config.toml
model = "autoregressive pixel model"
dataset = "Sentinel-2 satellite tiles (TerraMesh)"
train_examples = 72500
image_size = 20
horizontal_flip = true
levels_per_channel = 6
vocab_size = 217
arch = "transformer_decoder"
width = 320
layers = 10
norm = "layernorm"
norm_position = "pre"
activation = "swiglu"
mlp_ratio = 3
head_dim = 16
fused_qkv = false
bias = "none"
qk_norm = false
layer_scale_init = 0.1
parallel_block = false
inner_norm = false
drop_path = 0.1
positions = "rope"
tie_embeddings = false
init = "trunc_normal_002"
residual_init = "scaled_by_depth"
optimizer = "muon"
muon_scale = "original"
lr = 0.014
momentum = 0.9
nesterov = true
orthogonalizer = "polar_express"
adamw_lr_other_params = 0.0017
grad_clip = 3.0
cautious_weight_decay = true
magnitude_pruning = 0.7
steps = 15300
batch_size = 32
epochs = 6.8
lr_schedule = "cosine"
final_lr_fraction = 0.1
warmup_steps = 1530
weight_decay = 0.007
adamw_weight_decay_other_params = 0.01
Rows from block 7 of a small autoregressive pixel model, named by matrix and row number. Rows with one number belong to one neuron. Each number is 500 + 25 x the weight over its row's rms, rounded and kept within 0 to 999. All counts start at 0. Numbers have three digits each.
After each neuron's rows are labels from the 100 images, of 14976, where the neuron reaches its largest size: "responds to" is what is common among them. Only what is clearly more common there than usual is listed. The data: Sentinel-2 satellite tiles (TerraMesh).
# gate: MLP gate (model.blocks.7.mlp.gate.weight, 960x320), inputs 160-319
# fc1: MLP up (model.blocks.7.mlp.fc1.weight, 960x320), inputs 160-319
# fc2: MLP down (model.blocks.7.mlp.fc2.weight, 320x960, transposed), outputs 160-319

gate.508:500500500500500500500500500500500500500500500500500500500500500500500500500500500500500500500500500500500500500500500500500500500500500500500500500500500605500500500500500500500500500500500500387500500500500500500500500500500500500500500500500500500500500500500500500500500500500500500500500500500500500500500500500500500500500500500500500500500500500500500500500614500500500500500500500500500622500500500500500500500603500500500500500632500500500500500500500500500500500500500500
fc1.508:500500500500500500500500500300500500500500500500500500500500500500500500500500500500500314500500500500500500500500500500500500500668500500500500500500500500500500500500500500500500500500500500500500500500500500500500500500500500500500500500500500500500500500500500500500500500500500500500500500500500500500500500500500500500500500500500500500500500500500500500500500500500500500500500500500500500500500500500500500500500500500500500500500500500500500500500500500500500500500500500
fc2.508:500500500500500500500500500500500500500500500500500500500500500500500500500500500500500500381500500500500500500500500500500500500392500500500500500500500341500500500500500500500500500500500500500500500500500500500500500500500500500500500500500500500395500500500500500500500500500500500500500500500500500500500500500500500500500500500500500500500500500500500500500500613500500397500500500500500500500500500500500500500500500500500500500500500500500500500500500500500500500500500500
responds to: main land cover: water; flooded vegetation

gate.566:500500432430500500500382500500435500500500500500500500500500500557500500500500560500500500500500500500500409500428568500441500500500500500500500500500500500500444500500500574413500500579500500500500500500500500500500500500500500500500500500500500500500500500500500500500500500500500577580500586500500500500439500500500500563500500500566500500500500500500500500500500500413500500568500500500500500500500500500500500500500500500500500500500500500500500500500500500500500500500500500
fc1.566:500408500500500500500500500500500500500500500500500500406500500500500500500500500500500500500500500500500500500500500500500500500500500500500500500500500500500500500500500500500500500500500606500500403500500500500500500500500500500500500500500500500500500500500500500500500500500500500500500500500500500500500500500500500500500500500500500602394500500500500500500500500500500500500500500500500500500500500500500500500500500500500500500500500500623500500500385500500500500500500500
fc2.566:500500500500500500500500500401500500500500500500500500423500500500588500500500500500500500500500500384500500500500500500500500500500500500500500500500500500500500500500500500500500500500414500500500500500500500500500500500500500500500500500500500500500500500500500500500500500586500500500500429500500500500500500500500500500500500500500500500592500500500500500500500500500500500500500583500500500500500500500586416500500500500500500500500500500500500500500500500500500500500500500
responds to: main land cover: water; main land cover: bare ground

gate.173:559500500500500500500500500500500500500475457450463471500532457500525454500500500500467500500528500500500491560500535526500500500500542552539544511500549475500500500537485500536500500500535541536471518500500438500500500500500500458458500500447500500500500500479500500518500500547500455500470500500515476473412471518500500452500500500443471455461500527480500500454481468477500500500500565500500500500500537477452500513470500537500500500500500500500500476433500468500500451500500500
fc1.173:553500542500500500445500500454518451500470500500500500500500419500500500500471500500446540500500500500573500500500500500555462500452500500500500500500551500500536439532471532500500500526500555500465539500453500500500500500534500457441500500472500500500500484500500560500500491553500500500500500500473458472433500592435500429537500500484500464500500500500557500471500500485500500500500500472500545500546534500435500500500537500500500500500500531500500500481500500526500500512500500
fc2.173:500460500500500522500500500416500500457500559500536500598487467461500508500548500535535500475500500526500500500500500447463536500500500500500500500551500500500527445500500500500472547500500560533500500474500548500518500500500500500482535500449500536500542539500500500500500500500523500500500500500500500530500500552500439458456531541473500500500545500500526460500500500516500469460500500500500500500500500500557530553500500558500500500500500529534500500500500533500500500561500500
responds to: snow or ice

gate.154:468500500500500560500500500500500426500452500500500450524471500500500500563467463500500519527548500500562458426467462500500472500500500546500500500500500500500500466500500500500500500500500419466500533500418500500500500450500537500479544433500500500500500500541500500500500500546500500500500500500551500500474519500500500569500500520500500557536500500513500500500500429553500500500500500452500440494534459500453500500460500441500500500500500500466463500565534500500500500500500500
fc1.154:591451500500472552500500500500500516500500500446500542541454500500500527525500500548500500500500532538500500500500500580500500500521500500500500500500500500500500500500500448500500500500473500500500500500500500449485500500434500500599500500500500500500500500500443464500480478500500500500500500500587500500500500464500500457500500500500500500527500500473500500560500500500500500500500500500500500500500500500500500530500467480500500500430538540500466500500500468500500500500500539
fc2.154:500470500473500500500500500500500500500500434500500500538500500500500500500541528500500500500500500500500524500500552500462500541500500403500527515500500500558500447500500500500500500500500500500518461500500500551500477500533500500500500442500467459500500500553500500500517500500500528467500555500500474500457500500500500500500459500548500538500500500549500500522500500500457500500500547500450500500477500500500500500500500500500500500500500500500500500500518500500500472500579500
responds to: main land cover: water

gate.95:500518480500500475522500513558524443455398500500500487500500500467500500500518500479516500546539500500483500558525500500424500500500500500469500500500500500510560461429533548500500500500500534480508500470500541500500481455500500500500500500500451545500483500535478533457500500500500500500500552458500500500500500537500524500513500500487500473540500500500500500500527500536500500529561500464500500532500539500445500440524465500500455459532500555530500500500500463472500517446500500
fc1.95:500500500558550565522484500500477500470500500500500480500500519500527500520481552500415500500471572512500500500500500500500500500445500500534500500500500543454500500500518500500500500500500500527539528500500500500500532549500500566500500500500531500500500482456500500500500500500500460500456500538500500497556500500449500500500500458481455454469500571525500500428500449454500543500440500456538500468478500500573500541500500500500500500559564533500500500500500500467500500427500500
fc2.95:571500500500500500500500573480500500500500489498500500500509540500500500500500422500565500552481483502452500500500500500500536500453500523500500505500500500500500526542500500577500500500519542500500500500500500468484536459500500500459500468466500477529543500577500500500480500500444500500500500500482500500500469500542459500500577545532500500511435539500500500500500500521500500520456534500531481500500500500500500524500500539500500540454557500500541488532573557486538500500500500
responds to: main land cover: water

gate.739:500500500500500500500500500500500500293500500500500500500500500500500500500500500500500500500500500500500500500500500500500500500500500500500500500500500500500500500500500500500500500353500500500500500500500500500500500500500500500500500500500500500500500500500500500500500500500500500500500500500500500500500500500500500500500500500500500500500500500500500500500500500500500500500500500500500500500500500500500500500500500500500500500500500500500500500500500500358500500500663500
fc1.739:500500500500500500500500500500500500500500500500500500500500500500500500500500500500500500619500500500500500500500500500500500500500500500500500500500500500500604500500500500500500500500500500500500659500500500500500500500500500611500500393500500500500500500500500500500500500500500500500500500500500500500500500500500500500500500500500500500500500500500500500500500500500500500500500500500500500500500500500500500500500500500500500500500500500500500500500500500500500500500500500
fc2.739:500500500500500500500500500500500500500500500500500500500500500500500500500500500500500500642500500500500500500500500500616500500500500500500500500500500500500500500500500500500500500500500500500500500500500500500500500500500500500500500500500500500500500500500500500500500500500500500500500500627500500500500500500500500500500500500500500500500500500500500500500500500500500500500500500500500500500500500500500500500500500500500500500500500500500500385500500500364500500500500500
responds to: main land cover: water

gate.125:500500469500543500500500500514500500447500500500471468500532500537500500500500500500500500500471500500500500500500500500500481539488500474500548500500468461431442500500532451553451500458496446535500518513500500466472477460466500444500534472500500500500500500453500474500500500500525500500500500557487464500500500500500573519462500527500500438500424500484435500448500500500500500500500500557485539533485500444500500500500520500500500500500500500500471500500500547500500500500484537
fc1.125:500532458500500500530500500443500500500500500500500500500516500536500537500500500500446500512481500500440500500545500500500500532473500500500425500532500500500467500500500500500530447500454479500471469500500525453490500500513451500491477500530500500475473500535450527500500500541500500500550538500500437500500532522500500430500451500560543500500500438500457500500500500500471500456536532500500500532463500460500536553538500543476463500500500500500472500500500500500500564500500500
fc2.125:500500576563524500500500500500500500500500500481516500500500500476500500527500500481500500500500500550500429500500517500500500500500521483548544500442500530500500437445473484534443500500500500500500500500500462500500500500500500500500476491500450500544533565500500440500500500544562542470438500500500538500500500482564500479474464500500482500533473500500500491500500514500524500500500500500500521500500500500500477448533500472500500500500482573582500500546500536500500500500475500
responds to: snow or ice; main land cover: snow or ice

gate.355:500500500457537500457500538500500500500500533500536439500500500500500563531500500500530525500500470451577500500500500500500500500500500500500500500525500500500520500500529500500454500500463500500500461500500500500519500500500555500500500455500547500500500534525500500500500500500500500500500500500542500500439500526500552500500465574500500500518500500500500500500536500553500500500500500500500524555540558500500517451500462500500525446500500500533500500500500500543500500537500505
fc1.355:434500539500463500500568500500603500500500500500447500500500531458466500402500500500500535500446500500500500480500500500500500500471472500500500500500500549500518500500500500462500500559500431500500478500555500500583500500500500500539500500475522500500500500500500500468440446500500462458542482476500500500500519500537464553500559457500500500500436500549500500500518531500500500500500500535454500484500471500555500468557500500447500500500500500500500528500500448500557500500500523
fc2.355:526525500500445500461500500470458500512500500582500500500550500500500440458500500500500500500500500500500545572500543500500500500588557500537500500458500500458500493500500500477479500500500500500500500500476500500546500571500500453500450500590483500520546480500500500500500525547500500565500500450500500537500500520500457500500500500541465500452500555500500500500534530500452500500500500500500500500534560500500500552500500500500500500469500500500482500500500540452546500500500500
responds to: clouds

gate.383:500476420559500500483487500459500500500500455500500500500554500525500515500539500500500500500500463500461479500500500550500500500500480500500500500500500500554500500500558448500529500500500449552500529525500500500500500500476533500500500508500500500500476448500500500500500466500455531500500500500481500471500500500500471452500500481449500500536436461500522500460500500500500500500399500500500500500500530500500500556500500500500500548500449460500500510500578500500500500500532500
fc1.383:446500431451489500457556500527535500500500500500500500500560500521500451500500500556572500500529500459454467500500526500500540500537500500543500500538500500539532500543476500500525469448500500500500500500500500545536500500462500500500500531500502500500500500555500500509500500442500511500500567539500500500553545500509500448500500500500500500500500500532530500500500500500500500500500500543533500500500500500556426500500500523500500500500500500533511500500500500549547500478449426
fc2.383:500500500500500500500448555500466471500500500500500500500461500551570500546500500531500500500500541547559459500500500500462457500551511500500500500466500500462500500500483500500474461425500500500457500500500500500500500548470500500521500459500500500500500500542558500539444552500527445491500500500500529500500500500500500517500500429583500540500500500454468500560500541500500500431500549517500539500500463403500500520487527500475500500500524500448500500448500531500500466500460500
responds to: snow or ice; main land cover: snow or ice

gate.473:459523500537500534467500511500480500500500500553500500532500500500537471500500500500494500500500500500500475463500500500463500500500551500512470451500500500500500532500500500500537500500500500537500505491541500500500500500500563519438500544461500434500464531500479454500500500500500552500500500500500500500500500500562500500500500500466500500500508507546440457500500523460573500500500500500500454440500500495500500446488500500531500549524425500472482500500500500500548537500484457
fc1.473:555500500500525500530500500522459500500463500432522500500461543470500536469545540446500500480500500500500500500517500500500500473500431500500500500500500462500539453476500475500500531452529500476500500500444500500500435500466424500500500441500500533500500466468542500529500500500483500545500500500500500500500532500500500500500500530500500528500477500538516500500500520500500500526500500500441552537457500500500500500509500500488568500500500527594500462522551500457500500570500500
fc2.473:463500479500426524456500534473536524457525480535525500500500500557500500500513443500500455500531500535500500538500472479500482491500500500500500500500518552500513500468500575460475500500465500500500500500500500554520515500500500463500500500500494500476500548500478482457529500500472500500500500500500523500500467500500500500500500500500500500458557500500500533500500491500552500500441500500411500500500534500500500500536540500532500473482500500500430529455455500459481500500500519
responds to: clouds

gate.550:500531500500555500467500500521500500500500500544500500551452500554500532468500500500500500539459456500462458500442500500500552459500500500518510538500500500500521534500546520533478537500500500500540500485500531500500528500500500500542500490477500500541500538500473500500500500500500560500452500500500567500500500533500500512500500500548500462500533500465500500538500500467500500500540500500542486540500566500554500500500477521500513500500476500500476500500500533500476443519538470
fc1.550:500477521500500500500500500500469468470500480500500500563481500543500478448500500500500500570500500500456474500500529518516500500493467500500500484543500527474500522530524500543448472562449500472500500500500508500500500454541500500535500504500500500545500500500524500500489500500500527500500500500500486447500526562500472472500500446500529464500500500471480500500443445435500500500528500500500471524531500520500500518500500530500500518480467500500458500545481518500466500552500500
fc2.550:528500518481500500500448519500500462500500509500423526500500466500475451500536500500500513459500500500493458500500500500561477572527500550500544500472480500500500500500542460431500500500500470446500500500477500455500540500500500500500500500500500500472443500533500500500500500500500500500500500500478464500500500529500518500500500522500500500500500433500500500458500556500480500500500500500500467500500500500500555500446500486500472500500500500500500500477500470500458531500553500
responds to: clouds

gate.651:500547539556533500500500500500542500500500463500500543500500399500500500500500551500500500500500500531464500500500500475500500500500544500500551500500556500407540458550543470500500500500500417500500500500500500500500500500464500500438500500500500460500500500500500500589500500500500455500555500500435451444500579500500500500500500500556500500500500520460500500500500541500500500445500500500550500500500500500500500500500500500500500500500500500500500500500595500500500516500500500
fc1.651:500500543500500559563500500500522500500500500483500500500411500500500500500500500500477500500500500533500500449500500500500500500500475500541471531439500437428500500500465500549500500500500500500500500500500500543517474500500500500500500456543500460534500500438536500543500500458500500562500500482439546500500500482500500531500453513464500563465500500500500532471500500500500500469500536500500500500500449500500500452500500500500444449500500500465500500500539518500500469500557533
fc2.651:500568500500541500500500500467544500549500500500500500475500500500500500500500500500591500456500500447500530500500430500500500500500500500500500500500500513535500428500500500500500438500460537500500500500500500500500500500500484469500500500500524500500500500500448537500500500541500469500500500500500500500500500500548538500500500556609500451500500500500500500500500500500447500500500500500500457500500500500500500544448500500500500500500500500531500500500500500500500565500500500
responds to: clouds; main land cover: clouds

gate.244:500500500569500500500500440526500500500500500500500500500500533500500500500500500500562500500500500500500457500500500470458500500500500500500500500500500582500500500500550500500500500500472500481550500500500500450500541414500500552487500500500500480500500500528500549500440500500500500500500500500500452500500500500500500500500500500500500500500500553500500500500500500500500548500500500450557500500463441500547500463500500500500500500500500538500500500500500529500500500500500500
fc1.244:500545500500500500500500500500500500500439500538589500500500500528568447500500500500548551569500500471500500500500500500500524500536500500522472432500500533500500545527500500500532500457500549482500500464500500462500500435500463500500500500500500500500539500500557500500446500500500500500523500500527500500475500500500500465576500500500500500500500500500500462500534500500500452500561500500590500483500500534500500500500500500500500500500500500500480500467543562525547500500500500
fc2.244:500500452500500500476520500500543521449564500500500500500500500500500500500500500500500500458500452500527500500500450500440536500500500500442531500500500460500500500500500500500500500527500500500483555500500500470541500500548500500500500500500500440558423500543500512500468500533500548500478500437537480574500500500500500500442500500500500500500500550500466500500500500500500500500500500500430500500477529500500500448500500500500500500461500551500500456500500466500500500448466500
responds to: main land cover: rangeland

gate.451:500500500500558500500500458500477500500500500453458500500500500541500500500494500500548500500500500500555500500500500500500500474500500500500500485500500500500555538478500500500500500444500500500500500500500484480500530458500500500500584500500560536500500500500500476542551500488488418500500500500500500500500456500500553541500500534500500500500469500500500500500500500537500500500500500441500500500500500500571535555500500440500500500500459528500500500500500461500500500500500500
fc1.451:500500473500420500500500511500529481500483449500500500500500500437500500452525500500450471567537500500500500500500500483500500500500500500500500500500500500500471500547500444538500500524534500500475500500500531551500449500500458500500440500500458500547500500500500500500500500539526575500500515500500500500500500500500468500500500500468500500500500500450500461500450500500500500500500500500500535500500500500500500417500500573500500500500500458404500500500500552436500538464527500
fc2.451:476549500521471500500543466500500474500500500500500500500500478566500500500448500500500500533500500500446500500477500500483500448476530500500560500457476500544500536500500479500500500531456500451500593500500500500500500500500445531425500541500522500500500500500500500500473500516567429500458500500500500453500500500500541500500500500500500431500500500500500480500500500500500576500428448500500500500553500532500471500499500447500500467500500500500482547526500500500522500566500500
responds to: main land cover: water

gate.169:500500500536500500500500569466461500500500472500500500500460500500500500478449500500500500545438500500475533500573500500500508500484534470519543500500500454500442445500545500500500456538500500500529500517500500500500500485476500483500468443500562500467463539552532500500536467500500530500500500500500500500500553540500500500500467550500500500463461500500500500500500462549500535500500484500531537500500458570500500516500500561500500500500500530500500500500439500500500445500472500
fc1.169:500500500500500479500500431444471500500500500500500500500491523523541500500500500500500500500465500500466458477500465500467500500500500500491466500500500500422500500500500500546475500545500443452473500553500527541525482500500463449500469500500524500500500448483463500453500500521500527500520550500500500500474500463500500525500486560500486451462500500500500500500500534451500487520500546516464500500500483500528500500500462542534500460500536500479469500467448500500529500500500473
fc2.169:500500500500500546500457500500500421500500500559483500531524500500500500500500500429471500500500500536500500500500544500500500500500500500500500500500500500535500457500500500500500500500500500469500540500494500500500500500500500500500500500485428500500530500500500543500500500531500470500523509545500500500500500500500547445420522500500500459500500500500500454500485500500500500453500500534536500552440500434500500500500500469500541500500473500500500500500552549514500538473459500
responds to: clouds; main land cover: snow or ice

gate.250:500500500460500500500479500500473473500500451500463500500500500482500477500500500500500500500451500541465500471500500535500462500500581523467525500500500537500489500500500482500500500500500500500513500493541500500467500500500540481500500500457500500532531463560500556466500500500500500500561500522500535421500471465442552500500440500487500500500500548541500500452500568500531500454500500500500500500500500476500471500500544541461560500500500500500500533467500480538477500500500522
fc1.250:492457500500500455453475500500461500483552500526500574500500528500500500500500538567500528500500532500500500500500500500515500500500500527500500500500500500500451500500500433459500500500466500500500500471542526492500500500500500500530500500500451538550500441518543500500465500459500500500519485455500500529564452500451500500500500500500460500533428519522483500500500500461496519500500500500500500500456500500447536467443525532479561557521537500457458500472474561500466500500490500
fc2.250:500500464426443500500500500500575500500500500500532464528575500500471500519500532450500500561500462538500500500500500472454435500500538500500518500568500469500500464500500500500542500566500500460500502500500448491500500500549500500500500500500500500475500500500536449500500500466522500500500462500482500500500509500500500541500500500509546500465545500484500471500500500500544500500500500500500500500526512548530500560548469500462443534541437525500535500523500500500500500500500500
responds to: clouds

gate.329:572500500550500500500500500500500500500500500500500500500500500500500446500429500500500500500500500500567500500574500500500500500500457500500500500500500500648500500500500500500500500500557500552442454500590500500446451500550500500447500500439500500500500500500500500500500500500500500500500500500574500500500500500500500500500500500500500500500500500500500500500571500500500500438500500500500500500500500500500500500500500500500500420500500500500500500500500500500500546500437500
fc1.329:500500500500500500500500500500500500500500500582500500500500500500500500500500500500500500500500500500500500500500500500500500500500500443500500500445500500500500500500500500500500500500557500500500500500500500500500500425500500500500500500500500434500500500500500500500422500563500500500500500500500500500500500500500500609618429500500500500500500500500500500500500500500500500500500500500500606569500500500500500500500556500500500500500500500500500500500500500500424500426500500
fc2.329:500500500500500500500500500500500500500500500436500454500500500500500500500500500416500455500500500500500500500500500500500500500500500500500500500500500500557500500567500500500500500500500500500500500500500500500438500500500500448500500500500500554500500500500500566500500543500438500500429500500500500549500500436446436500447588500564429500500500500500500500500500500500500500500500500426500500500500500500500500500500500500500547500500500500500500500500500500500500500500500500
responds to: main land cover: crops

gate.220:500500500500500500500549500500500448500500451500500414500533500500432516462500500500467500474520500500500500500525521555500500500500558545500454484535500500516500486500451500440545453540500500522524500500500500542500542572500500476459434500431500500444526500500500500491500500500500464551500469500480500500518500500500500500500500500500536500500500519500500451522500500500500500500488466500559500500500526500500500500500471500500500567500519529467500540500512500500500500560474500
fc1.220:532500548459500500500460500500500545500521500500571500500500500500500500500559500500500500500500532500500525500500474474500500500500500530500500500500527458500456500458500500500500457500500537572500500500532500465500500500478500500500500500500500468500519500537568500500522500471500500500512554500572500500500500473500500500500472500500500500500500528522474500546480500500500500500554500443500500500500528449500431521500468500536500500560500500500500451500500448500500472500426470
fc2.220:559500466500500543500537500500447500528500562500500500533541576438500557504468500500500500476500567500500500550500500552510500500500501500528528541500500500500455500500500500500531500500500500514500500525440524500500500500487500500543500440500500500500527500500500473500526524460556500525500474500500456537500500500524500500462500500523500456500500476500551444500500500500500500544500500500540500516550500500500500500500500459500500581500500528500479500500535500500460500500454500
responds to: main land cover: crops

gate.525:500500554500500500500500500500500543500500500500500500500500500500500450500500500500500500500580500411500562567500500500500500443436500500500500500500500500500500500500500552500500559500439500500500500500500500561500544500500545574500500500500500500500500441500500573430500500500500500500450500500446500500500500533500500500500500500500500500426500500500593500598500500500500500500500500500500500440500453500437500500449500500500500500500500500429500500549500500500500500500500440
fc1.525:500500500500500500606441500500500547500500500500500500500500572500500500500500500500500500539500500500500500500500500500500500555500500500500500500467500500500500500458500500500500500500500500500500500571443500500500500500450500500500424500500578500546500456500500500500500500500500584500500500457500500500500500500500500500500449500500560456500500500500500500500500500500500500500500500500500500500450500500500500500500500553500500557500500500500500500500419500500500500500500500
fc2.525:500440500500500500447500453500500500500500500542500500500500500500500500500538500467500500500544500500545440500545500500500500547500500500500500500449542500500553500500500500500500500500500500500500500500500500500446450500500500500500447500500500500500500500500500500500500500473500500500500500542455500500500500500500500500500500500500500500500500500500500500500500500500541500500500500500545449570500500500464500500500500500500412500500500500500500500500500500500500500500500441
responds to: main land cover: crops

gate.394:571553500500500500500500538510444500500500500500466500500500470500500500500512500465500500550519500500526500438500500500500462500439500512552500524500500463500500547480500500528517527479519500473451500478471467475458532500500486463500500500500500543543513524500500500500500500521500517500434528500500500500500500444462500540520500500416500461500500500554500500500500500500465438500457500500500550500427500500500536500500546500472500500500500500485500469446500451549532500460500500
fc1.394:500500500500500500519465454500548500500437427544500500546446533500500461500464544500500500468444500500463500500500533500554525500500454500500500500500500500522511500549500500466500500529500458500500500500500500500500500516500547500500500500476524413512448482476463500539549500464535500500500500538529539470517540500537478500500500500500452531500500500469500521500500486521500500500545500519453454500500500500485453500500500500500500500500500525500500500500511559468487500500500500
fc2.394:500500500500500500500500553500500440445500500500461500500500500500500500500476500500500500500500500500541546500500500526529500558467493455500500500500487518500500500500450500500500500520500500520500500423500500500457540540500500500500500520500500535538500500489500500459500500500500449500500500500500537500540500500500480500500500500500500457457500500498448500500520450570535500500540500423539500500500500500464500589500500500500500500500500500500500545500500518447500500457525500
responds to: main land cover: crops

gate.127:500563500500500438500500500500500500533500500473500539500500500500525500500500463500500463500500500500530500500500500500500500549500542523535500558500466500500526500469500500500500527465500500500422500500440463537500500500500500500533500500468500500524462521500500500500500500549500433500500458500500456500500500500500424465500500500500500541500424473500572500532500468556535500500500455500500500529516500548500500500452500460500500500500544500500500500544500500500500500500500500
fc1.127:500500465500500456500500500500553500500500500500500500465553500500500500518500464500500500500500500500500551500500500550528500500500592562500553500500500500500572500465500500500500500441500500500422500500449500466500432531500500500575562500427500500500474518500500500500500500500500405500500500438500500561500500500500500500540448500500500500500500500500500500500424458500500466475500451500433451500552526500500500500500500500500500500464500500500500553500500500500500500550541500
fc2.127:500437447500530551500500500500500500500527465500500525500477500500465500500500534500500500500500500500461500500500500466500468500467500500529500500500500534500458543545500500500500438500455500535540500555500500500500500500500500535474500500500500500500500500500500500457500500500500526469546500550469464459524500500500500500500550500500500431500500500500500546500455500462500478500523500500500500500500441467448500500554460500500471550500500500500468516477431479579550500454562500
responds to: main land cover: crops

gate.505:500500500500500500500469500500531500500500562500500551500500500500500500500538500500500568523500500500500557500500500575500500500500474500500500540547500537500500500500455500500500500500500500500500465500500461549500500500500500500500500500456500500500569558500500500476500500457500500500500500500500500459470464500500500500500500536500449500532500500500500500500535500500500464500500500500464475528557500448500500500500410415500500451500500445500500500500480575525500466468500500
fc1.505:500500435500500500500500500500555500500500500500500500500500568500500500500500435500500583500500500500500500500500500560500500455500500500500500500500500569500500465500500500430500500500500500500500500500500500534500500444500500500500500500500500500500500500566500539459500500500451500559532500500500500500500453534500500500500500500500465464500464500500500500500500500500500500550440500562500500500556500460500500500500419500500500500551460500500500500565500550500500500500500466
fc2.505:500500500587500500518500500500500500500500463540500500481500500500500500500500500552500500476500500484500500500500534500500500457500500551475500500500500500500482500500500461475500500500500500500500500447542531500500500500458478500542500500500500470527460500500500500500500500576448500500500500500500500500500500435532500500500473500471546411500500537522617500500460500500446500500536500500574500476500500571500500565500500500500500500500557500500500500500500500442500500500500500
responds to: clouds; snow or ice; main land cover: clouds

gate.761:500500500500433500579522475500559500500500545555500500500500553500457473500500557558500500500500500500500472529563500500500462500500466500500487500500456535500500548500537494520563500471500500500500500500455500500568432500500500536500500500500500426500500545500479526500500500500500500500460479500500500500500500554447447500500471460500500484500500543500500559500500500500500452500500500500500500500463533500500458500500500500500500500500500500500500457482500500500500500500500500
fc1.761:474479420500500500500500500500500422500500500540442500500452500469469470500500500500479444564523551500500500500500500500500500500450500500500500500500500520500500500500500479500460500480500563500500500500500542500551500500500500500500500451500500529500500500539500500500500500500500440500473500542500500500500500500455500500500500439500444517500520500535500500531500500550500453500500521500500500500522463500553500500500500466500524500468476500500500500500500500500475500500500541
fc2.761:500500538532534500500500500500500500547500423500500500500500500500448552554500500474500500500500500500500500500500500500500545500561500500550500500500500454500500500500500500500488500500500523500541500463500500500454549460500500500500500500500500422431535478427473500559500500500500500442500500506485500500500500500550500500500500500500500539554451500500524479428500500500500530500548500502500500500456500500500500500500546552563500500500500500500544500500500500538500500500500500
responds to: main land cover: crops

gate.160:500500500500500500500500575537500500500500500500500500500500500500500532500415437441500500557500500500500500500500500500535500500500500500500500537500500500500500500500500500500500500500500492500500500500500500500500500500500500448500500500500500500565500500500500500500500500500454500500500500500500500500444500500500549500500500435544500500500500500500500500500434500500500500500500500500552500588500500500500500524500549500443500548500500500500500417500500500459500500500559544
fc1.160:500500500500500500549500500525589500500500500500500500500500540500500565500500500395539500500449580500500500500500500500500500425500461500500500500500500500558500500500500597500500500525500500500500461500453459500500548475500500540500500500500500559500500500500438473500500500603500500500500500500570500500430500541457500500500500500500500500529500545500537500500500500500457527500500500500527500500538500500500500561500500500500500500431527460442500547500467500500500500500472500
fc2.160:500500500476500500500500500539500500500500500432500500500500500500578500542500500541500500500500500467500500500500562500500500500500500500500500500445500466531500442500500500544455500500500500500500500500500500500500500500500479419500500500500468567500500500437500500500500500500500500467500500500440500500445500500500500465444500500500441500500500500500500500500556467442599447500531500500500500500500500500500459500500500500500500500500467571500500457500500500572500500548500466
responds to: main land cover: water; snow or ice

gate.626:500556500500528500500500463522500500500500464500500490459533500500500500500545544500500464500500500500500426500532500536500500500500500500500500460500500500451551500500500500500500475446500500500466573500500500500500530500446500500500500541500500500500500519500541471500500459500500500545444500468500467508500430539500526526500500500500500500577500500500500485550500500472500457500500475473500500500500500500500470500500500500500500500485500546500500500500519460500500500500500500
fc1.626:500500500500500500396500500569500500500500500500500500500469500500500500500500500573574533465500500500500500500500500500500500500500460500500500536487500500532500500500466500500500439500458500500500500500500500500500500500500500500500500500500500500478500500500500500500557500500500500500500500446500453545500500500500545500500509500500500575500588500500500500472426500500526534485500500500500500500467458500500554530500500517500500416500500500500460534473500500500500500500500500
fc2.626:500500500500500500500500500500500500500500532500500500450500542477537431500500500500449500500500500500500538500500534500500500500500500500500500500500500500500462500500500500500500500500524550500431500500431500500500500388500500539500500500500500570500500500500532399500500500500500500500449500500500500500500500526500500500500500436500447533528500524500500500500546460500500562500500500500500500500500558500500448500500500500460500500449457500500500472500582500500500524540526500
responds to: main land cover: rangeland